config.toml
arch = "convnext"
model = "image classifier"
dataset = "capsule endoscopy frames (Kvasir-Capsule)"
train_examples = 42238
image_size = 32
crop_scale_min = 0.7
horizontal_flip = true
rotation_deg = 10
targets = ["finding"]
num_classes = 11
isotropic = false
norm = "layernorm"
activation = "gelu"
mlp_ratio = 3
inner_norm = false
moe = "top_k"
num_experts = 4
moe_every = 2
expert_mlp_ratio = 0.5
experts_per_token = 1
shared_expert = false
patch_size = [2, 2]
depths = [2, 5, 2]
widths = [80, 160, 320]
kernel_size = 7
label_smoothing = 0.1
loss = "cross_entropy"
residual_init = "none"
optimizer = "adamw"
lr = 0.0009
beta1 = 0.9
beta2 = 0.99
eps = 1e-06
gradient_noise = 0.3
steps = 12300
batch_size = 512
epochs = 149.1
lr_schedule = "wsd"
decay_fraction = 0.4
final_lr_fraction = 0.05
warmup_steps = 1230
weight_decay = 0.2
Rows from block 2 of a small image classifier, named by matrix and row number. Rows with one number belong to one neuron. Each number is 500 + 40 x the weight over its row's rms, rounded and kept within 0 to 999. All counts start at 0. Numbers have three digits each.
After each neuron's rows are labels from the 100 images, of 14848, where the neuron reaches its highest value: "responds to" is what is common among them. Only what is clearly more common there than usual is listed. The data: capsule endoscopy frames (Kvasir-Capsule). In brackets: how many of the 100.
# fc1: MLP up (model.blocks.2.mlp.fc1.weight, 480x160), inputs 80-159
# fc2: MLP down (model.blocks.2.mlp.fc2.weight, 160x480, transposed), outputs 80-159

fc1.422:500551577440500544501575466464558446476449539514544530516491484424443535486505551475505470515452420520492509482525525480478495516520539494488499595524432464516547454545500504483490497516500503511502512479540519494454450431509501488440479438
fc2.422:485561529489460532532550459521512510455515475497534574475521502422562559424499552505525423479542465449460485459516501511477573558421508516492486472454495500430527539543509547489537493470532497511517494507522492461473439476462479494445540490
responds to: finding: pylorus (33)

fc1.208:497572470505483589585469499464422513504468540515504459557522549463498498541562542478519461523508493540569455513479516483422556443471495517560475513484469507485458483457522505489463384421489472557546569517506458539582494551534501535462543476
fc2.208:452552484428523495437553537480496564475467528545504502519459425503481527505550459576507501432548447478527532517514522520516459527502480418488440475524493406597510502487529432503552563526482513537453485485483479481457513484570439492528490495
responds to: finding: reduced mucosal view (27)

fc1.203:486501465488525484469528504471552475409523501497459472517474525488490464495498463537500513420470503469499491502517446412440527514498539541566566492522487475470526475482498492525584572589508487508445543511497494527508518455466493507527446424
fc2.203:545544484463494547456425554425430477497519470451505478488507550487466467534462570493578535545511515474480520508540497501604550543534478433488527471515515450569472485504488516477471455555549467543495483507452480492462511462532551568511533577
responds to: finding: ileocecal valve (71)

fc1.239:485499452446514506499439580487473448505533438512517441544499546514511540501536483582465461507426477473511499460494528514462536457515526491513543530414544527470448497498522456524522455545560499446417469486570438522459491533468504445526510494
fc2.239:530555459540483499472519530550520486498582460510479461516520494515520501470485469527480518487502505577542510544547500517518477514516529555503481537483506566478495452536579470514529546419454466592486503469476478503514554591522510534529499503
responds to: finding: reduced mucosal view (30)

fc1.42:583467402517462533466468488517398527542510540564528438542485528441521545544486419535492604446491543426493489509510513504437492528432499476566451550462406544553488489449427491471563465529467479498519528501513466528505505516483471496538505487
fc2.42:452461516497453533505527387524536436488543494449514473493448505510502523514536470499469556435530503533586519440544575547389462560489520490517448574513487459528512500505518439516510580468505530431475463477539452471478480475517466500482501522
responds to: finding: ileocecal valve (46)

fc1.229:537526552484486541494509431494531560448504505487505420478459538528549449433477444519537503572423583500462452425462531430518527571503458520457508560472462508532489555490527465539512531507546498545540528438498506512503477453499512436551545459
fc2.229:446468552489597553491484564473481567495422476483464483462371460520443426497533497522527525582526462494500556513530531550450453519559457516496531514526529516436520572517477478494494517528482518515481558529488508472482446504483509535454527547
responds to: finding: ileocecal valve (55)

fc1.152:505424489542519511541480535459539515543415506511604506486532490531557447553516526454531522439510484544490526518428510527479530496472544546498468499497493479460516545539473487538463540495525518551520526408534442473460522521555481529468516521
fc2.152:535483494502531521442515528512558503481454499536507541460480490501493520421457474459517429405497541498446528486492495483522489441565492480529467559520421474480504524536462499570548529529519464489539457456536490463541528531475431514500486446
responds to: finding: reduced mucosal view (29)

fc1.38:495488442532454554563493434510483539471499509457543468468443527457555527488462477491571407463569535563531462515512523486486521434493478464429560452473477595537548354447445471512487606493452478485436550487514525460507512529511566534464493511
fc2.38:538526492505425455524536541497538574458463543513443465469448547575477569562512564494463485512538514548504519504526575511484425410505482495490510506486577497535473519519497506454496532463423465480549531497520500464418483520487444496490469482
responds to: finding: ileocecal valve (36)

fc1.223:472541421518467586505444514542536491438589442537557490465500537525482541501528491502519472454474495464495499516521520546535534450505489511512503480561466466467478496510415443543464430548543460536507550488558459520493571513499458455513417529
fc2.223:512511422492556453494455450532455479481527451498552466570475451480442595567517535475541466464509525446494474564495492483530441490529452446523475525529513555509558498551519511508476544481467512481482510462431517535481510517534514512499543554
responds to: finding: ileocecal valve (25)

fc1.166:488461483410505561453473480511544506500465473565490494466439412548520465481554473555548511392506555497479574531482507522504496442464592547529512501503501473504483473560447468495581456476587561510442480500589484507483534510535488502485468520
fc2.166:520461419443511484488477503529455517549508562449550479559443522468505531400533486549529516521528484510540549521458557569541547482451499534506530521564553558472505539485493453493494485470490453460535524503523525488567507454502458459392553515
responds to: finding: ileocecal valve (27)

fc1.53:561514527514463506557513428498463512422512489475482518517480472469468503489490496492501484477521490515522473495489505464451532449538525445550467469536411498466529502476394533557475447541561564524442570434575547550507517478551587413534520444
fc2.53:547443518485507493539553469552480500491564503500523505501473560480532441446562466489482488458511482501465499485525533474456471517493491506430489446518493569476515563541498569505528557467418473527414513535483506492469416548491442542451481408
responds to: finding: pylorus (30)

fc1.175:429541463527455543559488497456484507434473545464541461495430457550566500504459547510527488542566504534516440581530554493424479536490464457527520547536479506538563517459490407524551505499581471515426558484518483510466595480549487555532503459
fc2.175:546500546559464505500537519502470513480476586496564436419482490467495544473497465511554496582461505465449489571508491508516498461519454523471427531532508537521550480580446529506569580468445496495491474501495521489466492545577454521506500499
responds to: finding: ileocecal valve (26)

fc1.349:487471491512549532483538497567429541466516510448504502474476464511483458491528457508495456534510591485480510456527504494459561511433557492580466537523489508525542438499540532459518532463587490443468536416481492545477507511506537473500535442
fc2.349:514397485454496478513465561515467519577555528525496542389505485527509557561435497514485514445573421496514448576528487531471495518502510463468515493477547446454522535497547429480480573459456494517447550585503451510497518533519509533469470507
responds to: finding: reduced mucosal view (41)

fc1.438:563506537491443553550543552502437516467496459556517519549429467505493459516473534468485457501554516481454477475521510499555558521529535531517424524516462458526467514569466474468554497516496538469471512525528519504555497435528508471517452570
fc2.438:447430544545527538462529509446488599492512482521497537450468510456460503395488491513526523533433485497575450446535538555503527524486508519453457453503405453485477437506527508516508476539505496477521499559548468510466603546500440444585464463
responds to: finding: ileocecal valve (28)

fc1.86:490559495526462450537476467506490464532515461544503440514484532513533509451448461473470517444525508455557529542492477517525442542495488526432575529479500523560463482491450462487509562504505508432513534464537524608494477453487523469480487527
fc2.86:512509512478544456408559546515493477516567484529474486472489553496568534566496527571466533498529508576540482521574498478485552596460479457522541519475543500558523545517443459487448492465498409507559489433491499456438547495514422562501482466
responds to: finding: ileocecal valve (26)

fc1.65:541524524512401498547439552517483438508538496558513502526519489502520553445511465459541477450519465485478524487440542513529531472485496463529440497530439492503500518456403519446485447493469509501496554459586551519504535492521479443501424508
fc2.65:508481502514451520454472466611521536496505522536527547547497471442566467478502538495489531516536510463510486441549549520529521501484509542585440496515443436459477438505507519519523597480483570497444452462503514553497508451475466515508471521
responds to: finding: pylorus (25)

fc1.315:450429496502439450503365558532581483478511472483498470513454531532496552501506436502481517465506446509453514507560496503505500477492546476591412507476474448499542508485474529463478529488530534483480527549485455499490505478502527545407531521
fc2.315:530500514488436522535618535463491448552513475487507466509568502513541541467465406417483512480474541555498559499527484485511513563438530532432479491504452469456560513501465504487529511542509488531467457503471519486559485550444506423473413552
responds to: finding: reduced mucosal view (42)

fc1.161:541524445475473550559468503582456580486483492470527480557517465576497472510440513569534464448479490542514474473492468489458461465484522527519513487469452550494494535425472548558520473537484552438505581552496494517446534505592484467461533519
fc2.161:544518607543526534482530551536515453443457525468464513512490515523540487558562488570492521467470532466585413465457480515467504458507509558471533606512527519492500551492530512473439490524543396532510536576465484491518502535559533531473561486
responds to: finding: ileocecal valve (54)

fc1.312:429561449491454531483495532519558488452515524536509498566484529439569533536523532527493430533470446496483414588459499550502468463503498568482437496466402578436505470475479456510443536563545484460507519536453524507530513499546470488531494447
fc2.312:509481462511548508499592555574480515484519515514524473545532499452497562458507472479556472442532456444499409467489483536531492453535455528461510485479519470508544445450503561383502544523467576561556481498480498513502467509512488501483513493
responds to: finding: pylorus (33)

fc1.204:482524497487446578531505425520466465444500459486583483514544471486492393430488540521530481496491525535485498503407477435452525506531511445553485486490462517512490564520497524431565486430514530452482528450511506504575503491522460477514473490
fc2.204:473515502532460560476460474502530527507485529475440495557474453514481428487509524449534534507441460558451484518513466496453591518492435494405493531487491487486454543553495563505453549527463578496578498499487486455483528508443448532490447439
responds to: finding: ileocecal valve (37)

fc1.74:458478464522396489529523499476447523465473468550498539575428492590533537507459501531455521490522494565495462469477495507394534464559547543555491471459453494501500484517456468493479468574447533559439573390524520501509492553497504481520540483
fc2.74:500549444481465488536445528587528456492563508451465448566475459527475492496541450489453538475497549598495476528471597451535520539545488524569525530555452560478477500518532519544509476485464485469440561470528526486497440497428503471521516534
responds to: finding: pylorus (45); finding: blood fresh (26)

fc1.225:557510471494463535476479480539514452505527579499478479483486496445552470541482475521504590513458502556423522453535480525457453492506550540478562499452497557445513533544524421423491547507504557487458457452507461510558544510533483468415498524
fc2.225:551526515468467483501537596489552478512507488399421506525492514540508443512519435487473450475489522510504464477495487512486482519422582458467599523510477540452486482577506452415494442491480446575465549515522548569514497498516513538529455469
responds to: finding: reduced mucosal view (25)

fc1.328:544549530509456494560466507478527452486464557500516404496488476481404484433514534478494496465560485566436425538519532522466516447514570595533535434487470452499506478482498545532567478515511468514507497535519519478481522520460569460546497485
fc2.328:518424484434468425500436516515417546574519503466441474497523466488508519477455450468439540501465560514403541454507468465428535476557517610441486496546454550493464526471521464451467518514537454477535494509448427474494553523541522547521508503
responds to: finding: ileocecal valve (39)

fc1.121:522482519474480508526503494573463466439524438433569473523518460506525436555486455579505561420529504408447546547495471496489511518549504530555483500494545468536488535510462420482569482559519503442451490434525431499501585486515466442428468509
fc2.121:542485523531449544509505465448502469494527504478551471606518489459545508467485536487502469480495530529507487504531542559537505569464500465480554534448458507477577539476419505498499512446542466527506433485420471616530493459422473485461520510
responds to: finding: ileocecal valve (27)

fc1.417:490519516472481530479546531501520492525527481601498504487469418463540462609494395501489520497440510491461584503477516529473468489507566590605406471481491502501488516484503476508543422505501585454506468574468470534512556469552495478441512509
fc2.417:479458499487472468441411480513461588545530462466467431527494500475532476515512508502527503516481509561533496508470478492509532574439560480585514487441505584507545517520520424458488521549527538509465447593557498561564477503460528455551501484
responds to: finding: ileocecal valve (27)

fc1.111:438577541511445485525559499507551447475559534516534543510442507531488497479530550522541492512454506487493511527497460563482547518468520546503430529490457481505493470427506470498492479439469514484486495389501442488493505551416528523508513470
fc2.111:535460529498539441475526557524442586529487441516544543507519432475540517479516490461479536485494474495463459530502549518485473548501456405463505433531433433452509513529487496448460537546475473519491459591465540492437508526414493476517559519
responds to: finding: reduced mucosal view (77)

fc1.5:471536433524480503493514492483491413434463498493520515495481410520518477455491484603493555446550506508564507488477466416489621509442523513474519479447493549483531477431497505479512463521509503491507508523449481525513514528449522472515467516
fc2.5:490448488415473516477516485572532529540471566528472501533416468510549536521474439484544516462566551553428508541418457501490464544470481504532495512532492511529511567557518529499503462500533425488531533453602403491501555490541489481522479547
responds to: finding: ileocecal valve (30)

fc1.254:453518511469475539522519550489482526497495471469494526482554491589483531534500512488511428572515436481498537563459548508452501466470501436596521570551581449564551453502499442521580473417500511453542474482486518471508486549484489540500533517
fc2.254:541451462547491491483531508521505436485506465541517526531480552527500581461441513432531433477557522527516521571485538479473506556542505524601514473485560507500484459458459535466431477507549488567468544588513529469596494469471473483449514487
responds to: finding: ileocecal valve (62)

fc1.20:474524526486559529473559540472473510521483509464488512449520548442524465467483556550576551553457490527543503493497431483440507488405455547485521514477543436408581462551481520525499535486514494484486502486568456464457481558444477439473462507
fc2.20:551521449508517497490492487524569443528509539453514457463544490540538543544436533531420501456502503508454490467567492472530499548561492515378401492503557442487493592527499480502518553446467495408489495499531500492447504557525473458514443503
responds to: finding: reduced mucosal view (26)

fc1.429:596523530482453545516493440501483533568475520486549490492479451476440431570559487487564529468516498498491495479521567414467474502536526447452407546507522423447487460494468477557464427503531539440499573522534520574498476541527478441510495491
fc2.429:465444431517533503555503538517465487492502481464473476487499518503501473486636470521523484495524521541519455508462469486542544474560551479456504482588503555472493449440498573500426567539512462505480482519480548541543505492461502464533460446
responds to: finding: reduced mucosal view (27)