Rows from block 2, named by matrix and row number. Rows with one number belong to one neuron. Each number is 500 + 25 x the weight over its row's rms, rounded and kept within 0 to 999. All counts start at 0. Numbers have three digits each. After the name is the row's rms in percent of the matrix's.
# fc1: MLP up (model.blocks.2.mlp.fc1.weight, 480x160), inputs 0-79
# fc2: MLP down (model.blocks.2.mlp.fc2.weight, 160x480, transposed), outputs 0-79
fc1.413 099:459521493507508473472493526542514487512473501489489454503527542507501489526510510516503460532475530514502460486533526469550519433485450481483488562514512559530477554485504492481495487498507492491547512523480479500475521485513527529504498500
fc2.413 106:555501499553459503487535516458520470506502514520493480562517470529544506536479491518452500464528488495474499520491515496477477480513481506482510477487545490548474519481485497495494522439481505470533489534492523521513484479479495485461475466
fc1.414 102:459506535494464541517499480512513556529490488503544509522496511512464526454489486511495498435478467499556511517467495506483502566545483496494495511490451464463471447479468542529478519480458496522513498518509507524496484519538517471522516513
fc2.414 099:513457489495494550474527501456523474482537471489481443499536497506474549494494486513482459518507507495497565470469483496509544532510498488456513467508483482519463498494503470465474521516509547489493473500496508520518491498512511499490518490
fc1.415 100:514500515479464511486499443483492452515546483528468493478510564482500501470493489516507497521490477540489488531545533493464497440518489472512478528542470495496498463464550502530503495465493512461494503544428514521476503518494513486470485519
fc2.415 100:544480484456473523499519537470515487510517557516490474502515497492495464483498501486539524507495452511501516510499466523502482515541539453529498487524529491463482478527542516487492485524465484472497500509503502542557476492508511532476473433
fc1.416 099:517466514516485491479518441516512448499528539461522503502552491510450509526487498525478467494487452488512472498521519506473508478484502489506478462503459487503497482486490549506501506547486493499495522546507462505485496507495486481562477534
fc2.416 092:473541465464514493529489471533489537539444502504486489492482474477520483504487469516505494476491516492494477504528472545537510504509547482486428540495482490496485498469512547484468463517502491469486473522505486482464509491534501501496498521
fc1.417 100:527483459506462462531486536540488510498500505517484522526517524506495529521494497498494489539455527523492521553488459481484497509513451483452501492491501514524531502505541501492475509487491519489538497544465487532483509523470519521480486483
fc2.417 113:504528462531437500473454527502505477505476493475489529543513498524495439524483522542524483506518463500486502504470472480495511521562482495515474499514535544526514482459510499530484477466506485475536489544489518516494537507500490484516482500
fc1.418 097:483530478501506506542538523508522455501480528496511535515522477541517446485490512537518476464469475547538498479542499503532433507486505512524494500477490475522505520503501477513492552512487467492500474549479509521474507510498507472517472501
fc2.418 099:498552520531502490510483469524508496502495531504505534528456523531471457514517527501505461516500514503471473478511475523503461513521492527475498505545517473506521453519517544476491528504514495554506465542518508521498474476509513528537485497
fc1.419 098:518462510488487502547550447476496509532501468510509486494501448472522482516504520539471514509475527466478519480501514484480515479463505484522534447488530465519535497478499484540522506506505473508501482508465468509467493518472503462538511535
fc2.419 097:508489518492519502533481512503462490520514517513527530510456490531536481466453493542518516481428506507526520469483509534510506493484510518490459464498470497468474488507494473526476534494485453514531500495516510510523547475527520492454440510
fc1.420 100:452523492469464450576466518519502523476503521518509490509500469498451479480514477464451476540461511514514549478530457488546478488529487494476480508538514526471482478487483491455511517513519511514482512534486474495536484476462486515519511530
fc2.420 104:454473495528494452469489499499470422444484483479454493512496496509521480488513541487485488538521488519477506499494490474529493505503485511541559487471450496520563513493489505509510518503503515537478516502495496510529524494504497500502511522
fc1.421 106:482521565499486459533484510519526511495507477538495520451532470519489540511450533477477519517515514488515474488521522461491513496465511496540453500510516462493508512543501479512522508519536505475529489518489504522511516508522505470518519497
fc2.421 112:532552499498534494487486506478470504493506526547503489475527473508510515530471446549511496502456496490511519514507560489540466500469482545469486506531533496544518519502489499529462519488521496475497514498478505483515457500507469490476460531
fc1.422 105:514486472490478523531474493495517482530460501487557531487489476503490535512490518507475504483427556542502502544536491531442475526474524509466493454521472539525522463468518517498492539476547511482518496510511516522516549475525505508501477534
fc2.422 102:470503491522480525490480470505425465484466490544468538519528506511500509510507482500471552506487519502512519479544468501507573507469476471509491474483465508525533578506507525505508511540522488523495459453511499486484484502470488467502508459
fc1.423 097:489535537505465496505483482550523453485513487488491464473464500492490496535503480519532492515528480536542437503485509543531511517482413498525497472504516437504478474507489495550480501492484488482505535501512513544539490501510448503488524492
fc2.423 098:484490522513525569510518532527518460492511507482477473503518481534495474480443449479499465488442479497470488499502483516543507512500441531478545538536483497538532470474496475514511541510496483485488496488494494468503506477536496489465487484
fc1.424 104:478518534452472471486474510511497487516504456492487454533512511511516541475487483471507497515456552505496505535455534495528514515519451458516478486553513482490495491494467503521528505452500548427535505500492516493541488526502512506518484469
fc2.424 103:461463474514528474485529549488492527494504526472495459441476565470481528491514478491511487512485463495509500531473468528488499509503487511514477494482510479497503540508522488475515515432488485551523477507488467520491559508496534536508516496
fc1.425 099:534540463503502474483481496520520471490465547453480474483436505470469513479463476494462472451506512489555551503481523470502514483476483484528524537514484521509537480523541537500517512517490468525487500481482480532509469490492490513509503532
fc2.425 096:505500492531483488487475525483501513505500526454479498496504510521515521447508558535536488465497516545493524471483495457491451491464489516463478483452494527480478476521482522495505481481482508532530514493498508512500471480551486482503524504
fc1.426 103:496477514508487522515536469485483521507461458503488537488486538510515505499525497513516459446450538518511516504491528481474499510490527484491514467495493454536542467412518548519501526504466496490519504497467522516485526531490491531509492507
fc2.426 104:484514499513489499507485447502508511490477505508484472492482495491511524486516519500539475511483505491482500509458472499506515472523459498513515453506492520477466475476486522491478497499503548537464496486503503532534523506483441495500496483
fc1.427 105:486464469519499511525474497514507491448461466492453481507503492497497512484480512496514507456466521496513503483466508464492497462445497486546473497503529457500509549514506485493478519509473478480512475502506445540506479481489508509528512537
fc2.427 105:501547527515457514520476506483467483544546510535515453511475505488493518504468522514500515500496486435491506478487462486461470478505464543534496495492509472512441498508433466532494507482488450498534513484442496497482497489474514453501548481
fc1.428 101:532495483455499464527487516508523516494471505496489439490501564434488513496516470508498529498443487521531506537512473476515510461546515492474534478528495516502503496481498491497536527493559521525497462470529490500476494500480483518535509496
fc2.428 095:473505495513486492469495504485496508506516513504540537480479548502525480512546508514486547489528546480476555525499551516518529507528480486495549500525478487499493510506503492458512530480530526508533478475510492479549559495530502551560449510
fc1.429 103:474484531471471493485479516494507501530510531494475501473520480519515506520524502536467524525440503540508470493480501498529520464524471477515501557507514490473481482495500502513506481548469476499532452486472537516484497460527502480543523516
fc2.429 107:493528519536532479521528535544472501467509475500544522505509426532518496488510507491492552484500529478468480473532485513485485492456478520555548510479506502510468527480496471446541535495471488507496517508505474468475494483525530477537519482
fc1.430 089:538473469483473464468534445525503509515509522506506510484546511489497487511470503533496483491486484516481471538490482526489503493468537495509518460499501478536515487552538524470473506528520520528515496538502486489503475455498500467501516457
fc2.430 089:489514457484531510478493490481495531478509495482499507452489512504534512509479437478486504460546507475464482493504486493500470466537467547506484483546533515492543538516501507458496486488528479490523536502509524502472535522470532468497510511