From a checkpoint of a small image classifier.
Model: 2.1M parameters, arch convnext, norm layernorm, patch size [2, 2].
Training: adamw at rate 0.0009, batches of 512.
Data: trained on capsule endoscopy frames (Kvasir-Capsule), 42238 training examples.
Rows from block 3 of a small image classifier, named by matrix and row number. Rows with one number within an expert belong to one neuron, the router's apart. Each number is 50 + 15 x the weight over its row's rms, rounded and kept within 0 to 99. All counts start at 0. After the name is the row's rms in percent of the matrix's.
Before each expert's rows are labels from the 100 images, of 14848, where the router gives the expert most weight on average: "responds to" is what is common among them. Only what is clearly more common there than usual is listed. The data: capsule endoscopy frames (Kvasir-Capsule). In brackets: how many of the 100.
# router: router (model.blocks.3.mlp.router.weight, 4x160), inputs 80-159
# up: expert up (model.blocks.3.mlp.up, 4x80x160), inputs 80-159
# down: expert down (model.blocks.3.mlp.down, 4x160x80, transposed), outputs 80-159

# expert 0
responds to: finding: reduced mucosal view (72)
router.0 097:35 65 69 27 50 44 63 51 43 66 23 65 30 51 43 63 53 50 16 43 78 40 48 40 47 37 41 44 38 83 58 58 70 56 46 49 19 54 47 65 68 55 61 69 47 80 63 54 35 37 53 40 38 41 36 57 51 62 75 55 48 44 33 70 31 31 49 45 39 62 47 63 65 57 49 59 61 32 56 18
up.0 105:58 48 45 54 33 24 35 39 68 61 51 50 54 58 34 69 25 54 64 57 46 44 48 55 85 46 40 41 41 57 47 85 26 66 59 26 41 38 41 28 56 51 68 37 28 43 32 43 62 61 38 48 27 61 47 35 48 50 62 47 28 48 71 41 34 69 30 62 36 83 41 78 51 36 51 38 60 48 36 45
down.0 104:58 52 51 47 58 53 19 60 37 62 65 58 53 63 48 53 49 80 40 48 55 48 57 42 33 59 57 68 51 62 42 53 26 32 52 63 38 32 33 72 73 63 57 53 66 64 57 42 73 61 26 22 22 45 49 23 48 58 79 53 38 58 45 59 35 67 42 48 60 42 28 27 56 38 50 60 44 55 70 45
up.1 103:37 58 59 43 53 49 39 53 57 69 45 22 38 14 54 46 56 83 27 48 40 67 43 69 65 39 58 61 50 46 58 48 50 59 51 22 81 49 47 56 50 67 87 48 74 36 61 38 57 45 49 45 57 30 27 52 43 22 56 36 44 45 56 47 42 43 56 64 52 59 61 58 74 68 68 84 63 66 65 44
down.1 099:67 41 29 36 44 40 43 50 51 36 27 53 67 33 73 54 49 79 56 48 60 75 46 32 47 42 51 54 64 53 72 46 47 52 52 79 33 38 60 50 70 46 70 44 54 60 58 65 42 54 66 51 72 35 63 38 46 40 58 34 55 24 24 63 41 17 38 42 54 62 35 53 42 56 48 64 42 43 45 56

# expert 2
responds to: finding: ileocecal valve (51)
router.2 102:40 43 34 51 61 41 66 42 74 36 53 50 23 43 31 40 35 60 40 64 52 40 64 71 47 40 55 57 59 37 62 31 49 41 44 54 72 23 31 69 50 23 34 45 43 39 45 40 36 79 79 65 73 56 66 71 15 49 33 43 48 62 71 43 50 76 60 42 74 32 65 34 46 35 65 46 46 69 45 69
up.0 105:71 59 59 37 65 47 55 45 57 52 42 27 64 21 31 61 24 32 59 70 44 56 27 46 46 59 34 62 60 67 76 53 31 34 53 56 35 60 58 77 63 40 76 42 35 48 93 74 44 57 51 54 50 29 48 43 57 66 52 79 55 59 63 44 40 34 68 34 28 71 22 30 29 46 73 53 43 50 26 44
down.0 100:58 57 44 28 78 29 45 46 50 54 69 39 68 33 42 55 40 59 47 77 24 32 25 34 30 59 57 33 45 75 53 30 45 15 47 67 35 51 16 28 60 46 63 51 86 43 57 63 43 77 18 53 31 32 25 45 45 40 34 44 53 20 32 49 58 53 61 49 37 60 62 50 55 57 55 65 58 69 83 43
up.1 101:54 33 25 44 56 69 42 44 43 49 54 82 65 47 61 52 37 55 28 38 44 60 39 48 32 72 62 54 47 62 65 51 46 21 55 17 52 44 31 44 65 56 32 68 44 35 27 41 61 53 12 46 31 47 36 36 62 35 67 40 57 33 55 55 59 79 50 29 39 36 50 53 38 68 47 34 41 56 44 70
down.1 108:56 57 57 61 54 76 58 59 03 61 42 57 48 62 28 58 67 28 46 53 47 42 53 58 53 58 42 44 59 68 63 66 48 72 72 45 60 61 33 47 19 54 64 51 38 54 70 52 37 61 76 64 56 79 39 30 64 80 59 48 04 68 71 58 25 41 46 54 62 40 48 66 67 72 43 54 47 35 40 42

# expert 1
responds to: finding: pylorus (83)
router.1 096:56 72 50 43 33 43 41 45 44 29 48 36 63 36 64 35 51 35 86 38 47 62 72 27 50 91 46 30 53 49 55 56 29 57 48 47 63 50 61 36 34 49 30 54 57 54 67 66 50 89 44 55 48 39 52 13 55 47 37 64 45 40 41 28 77 43 47 34 49 54 51 61 39 73 34 63 34 68 67 46
up.0 094:43 29 41 25 69 43 72 44 54 63 43 57 46 48 41 62 32 69 18 47 68 48 35 55 44 39 47 70 10 34 59 44 35 49 33 59 61 37 56 56 38 51 61 59 23 79 30 71 45 51 43 90 54 50 54 52 46 60 57 65 45 51 45 57 29 39 40 41 46 72 51 67 57 69 72 39 41 55 37 48
down.0 113:50 56 40 04 16 62 56 34 41 45 76 31 60 78 61 21 48 66 44 54 46 41 42 31 33 38 48 48 43 66 45 46 43 65 58 67 27 17 43 76 40 46 70 46 33 24 61 57 53 49 61 74 55 34 37 43 41 49 59 56 50 64 50 65 53 40 52 55 41 37 77 35 66 57 33 54 10 45 38 46
up.1 099:47 63 38 46 59 42 18 74 71 12 44 41 55 55 43 43 39 76 57 59 72 37 64 28 49 63 63 53 55 60 44 64 17 65 52 35 53 30 57 46 70 75 48 52 58 63 57 27 42 46 53 50 61 49 57 35 56 52 25 67 70 78 38 39 45 50 37 48 39 42 30 45 46 62 62 66 56 73 63 73
down.1 093:49 41 32 26 58 74 49 52 58 56 52 55 76 23 57 48 62 68 64 45 36 47 48 63 31 57 49 44 74 48 58 56 56 45 49 57 39 42 60 64 70 50 65 43 41 00 50 30 28 06 83 26 34 32 65 26 67 61 67 63 55 28 51 56 66 18 72 49 51 53 43 27 47 53 49 54 43 45 34 70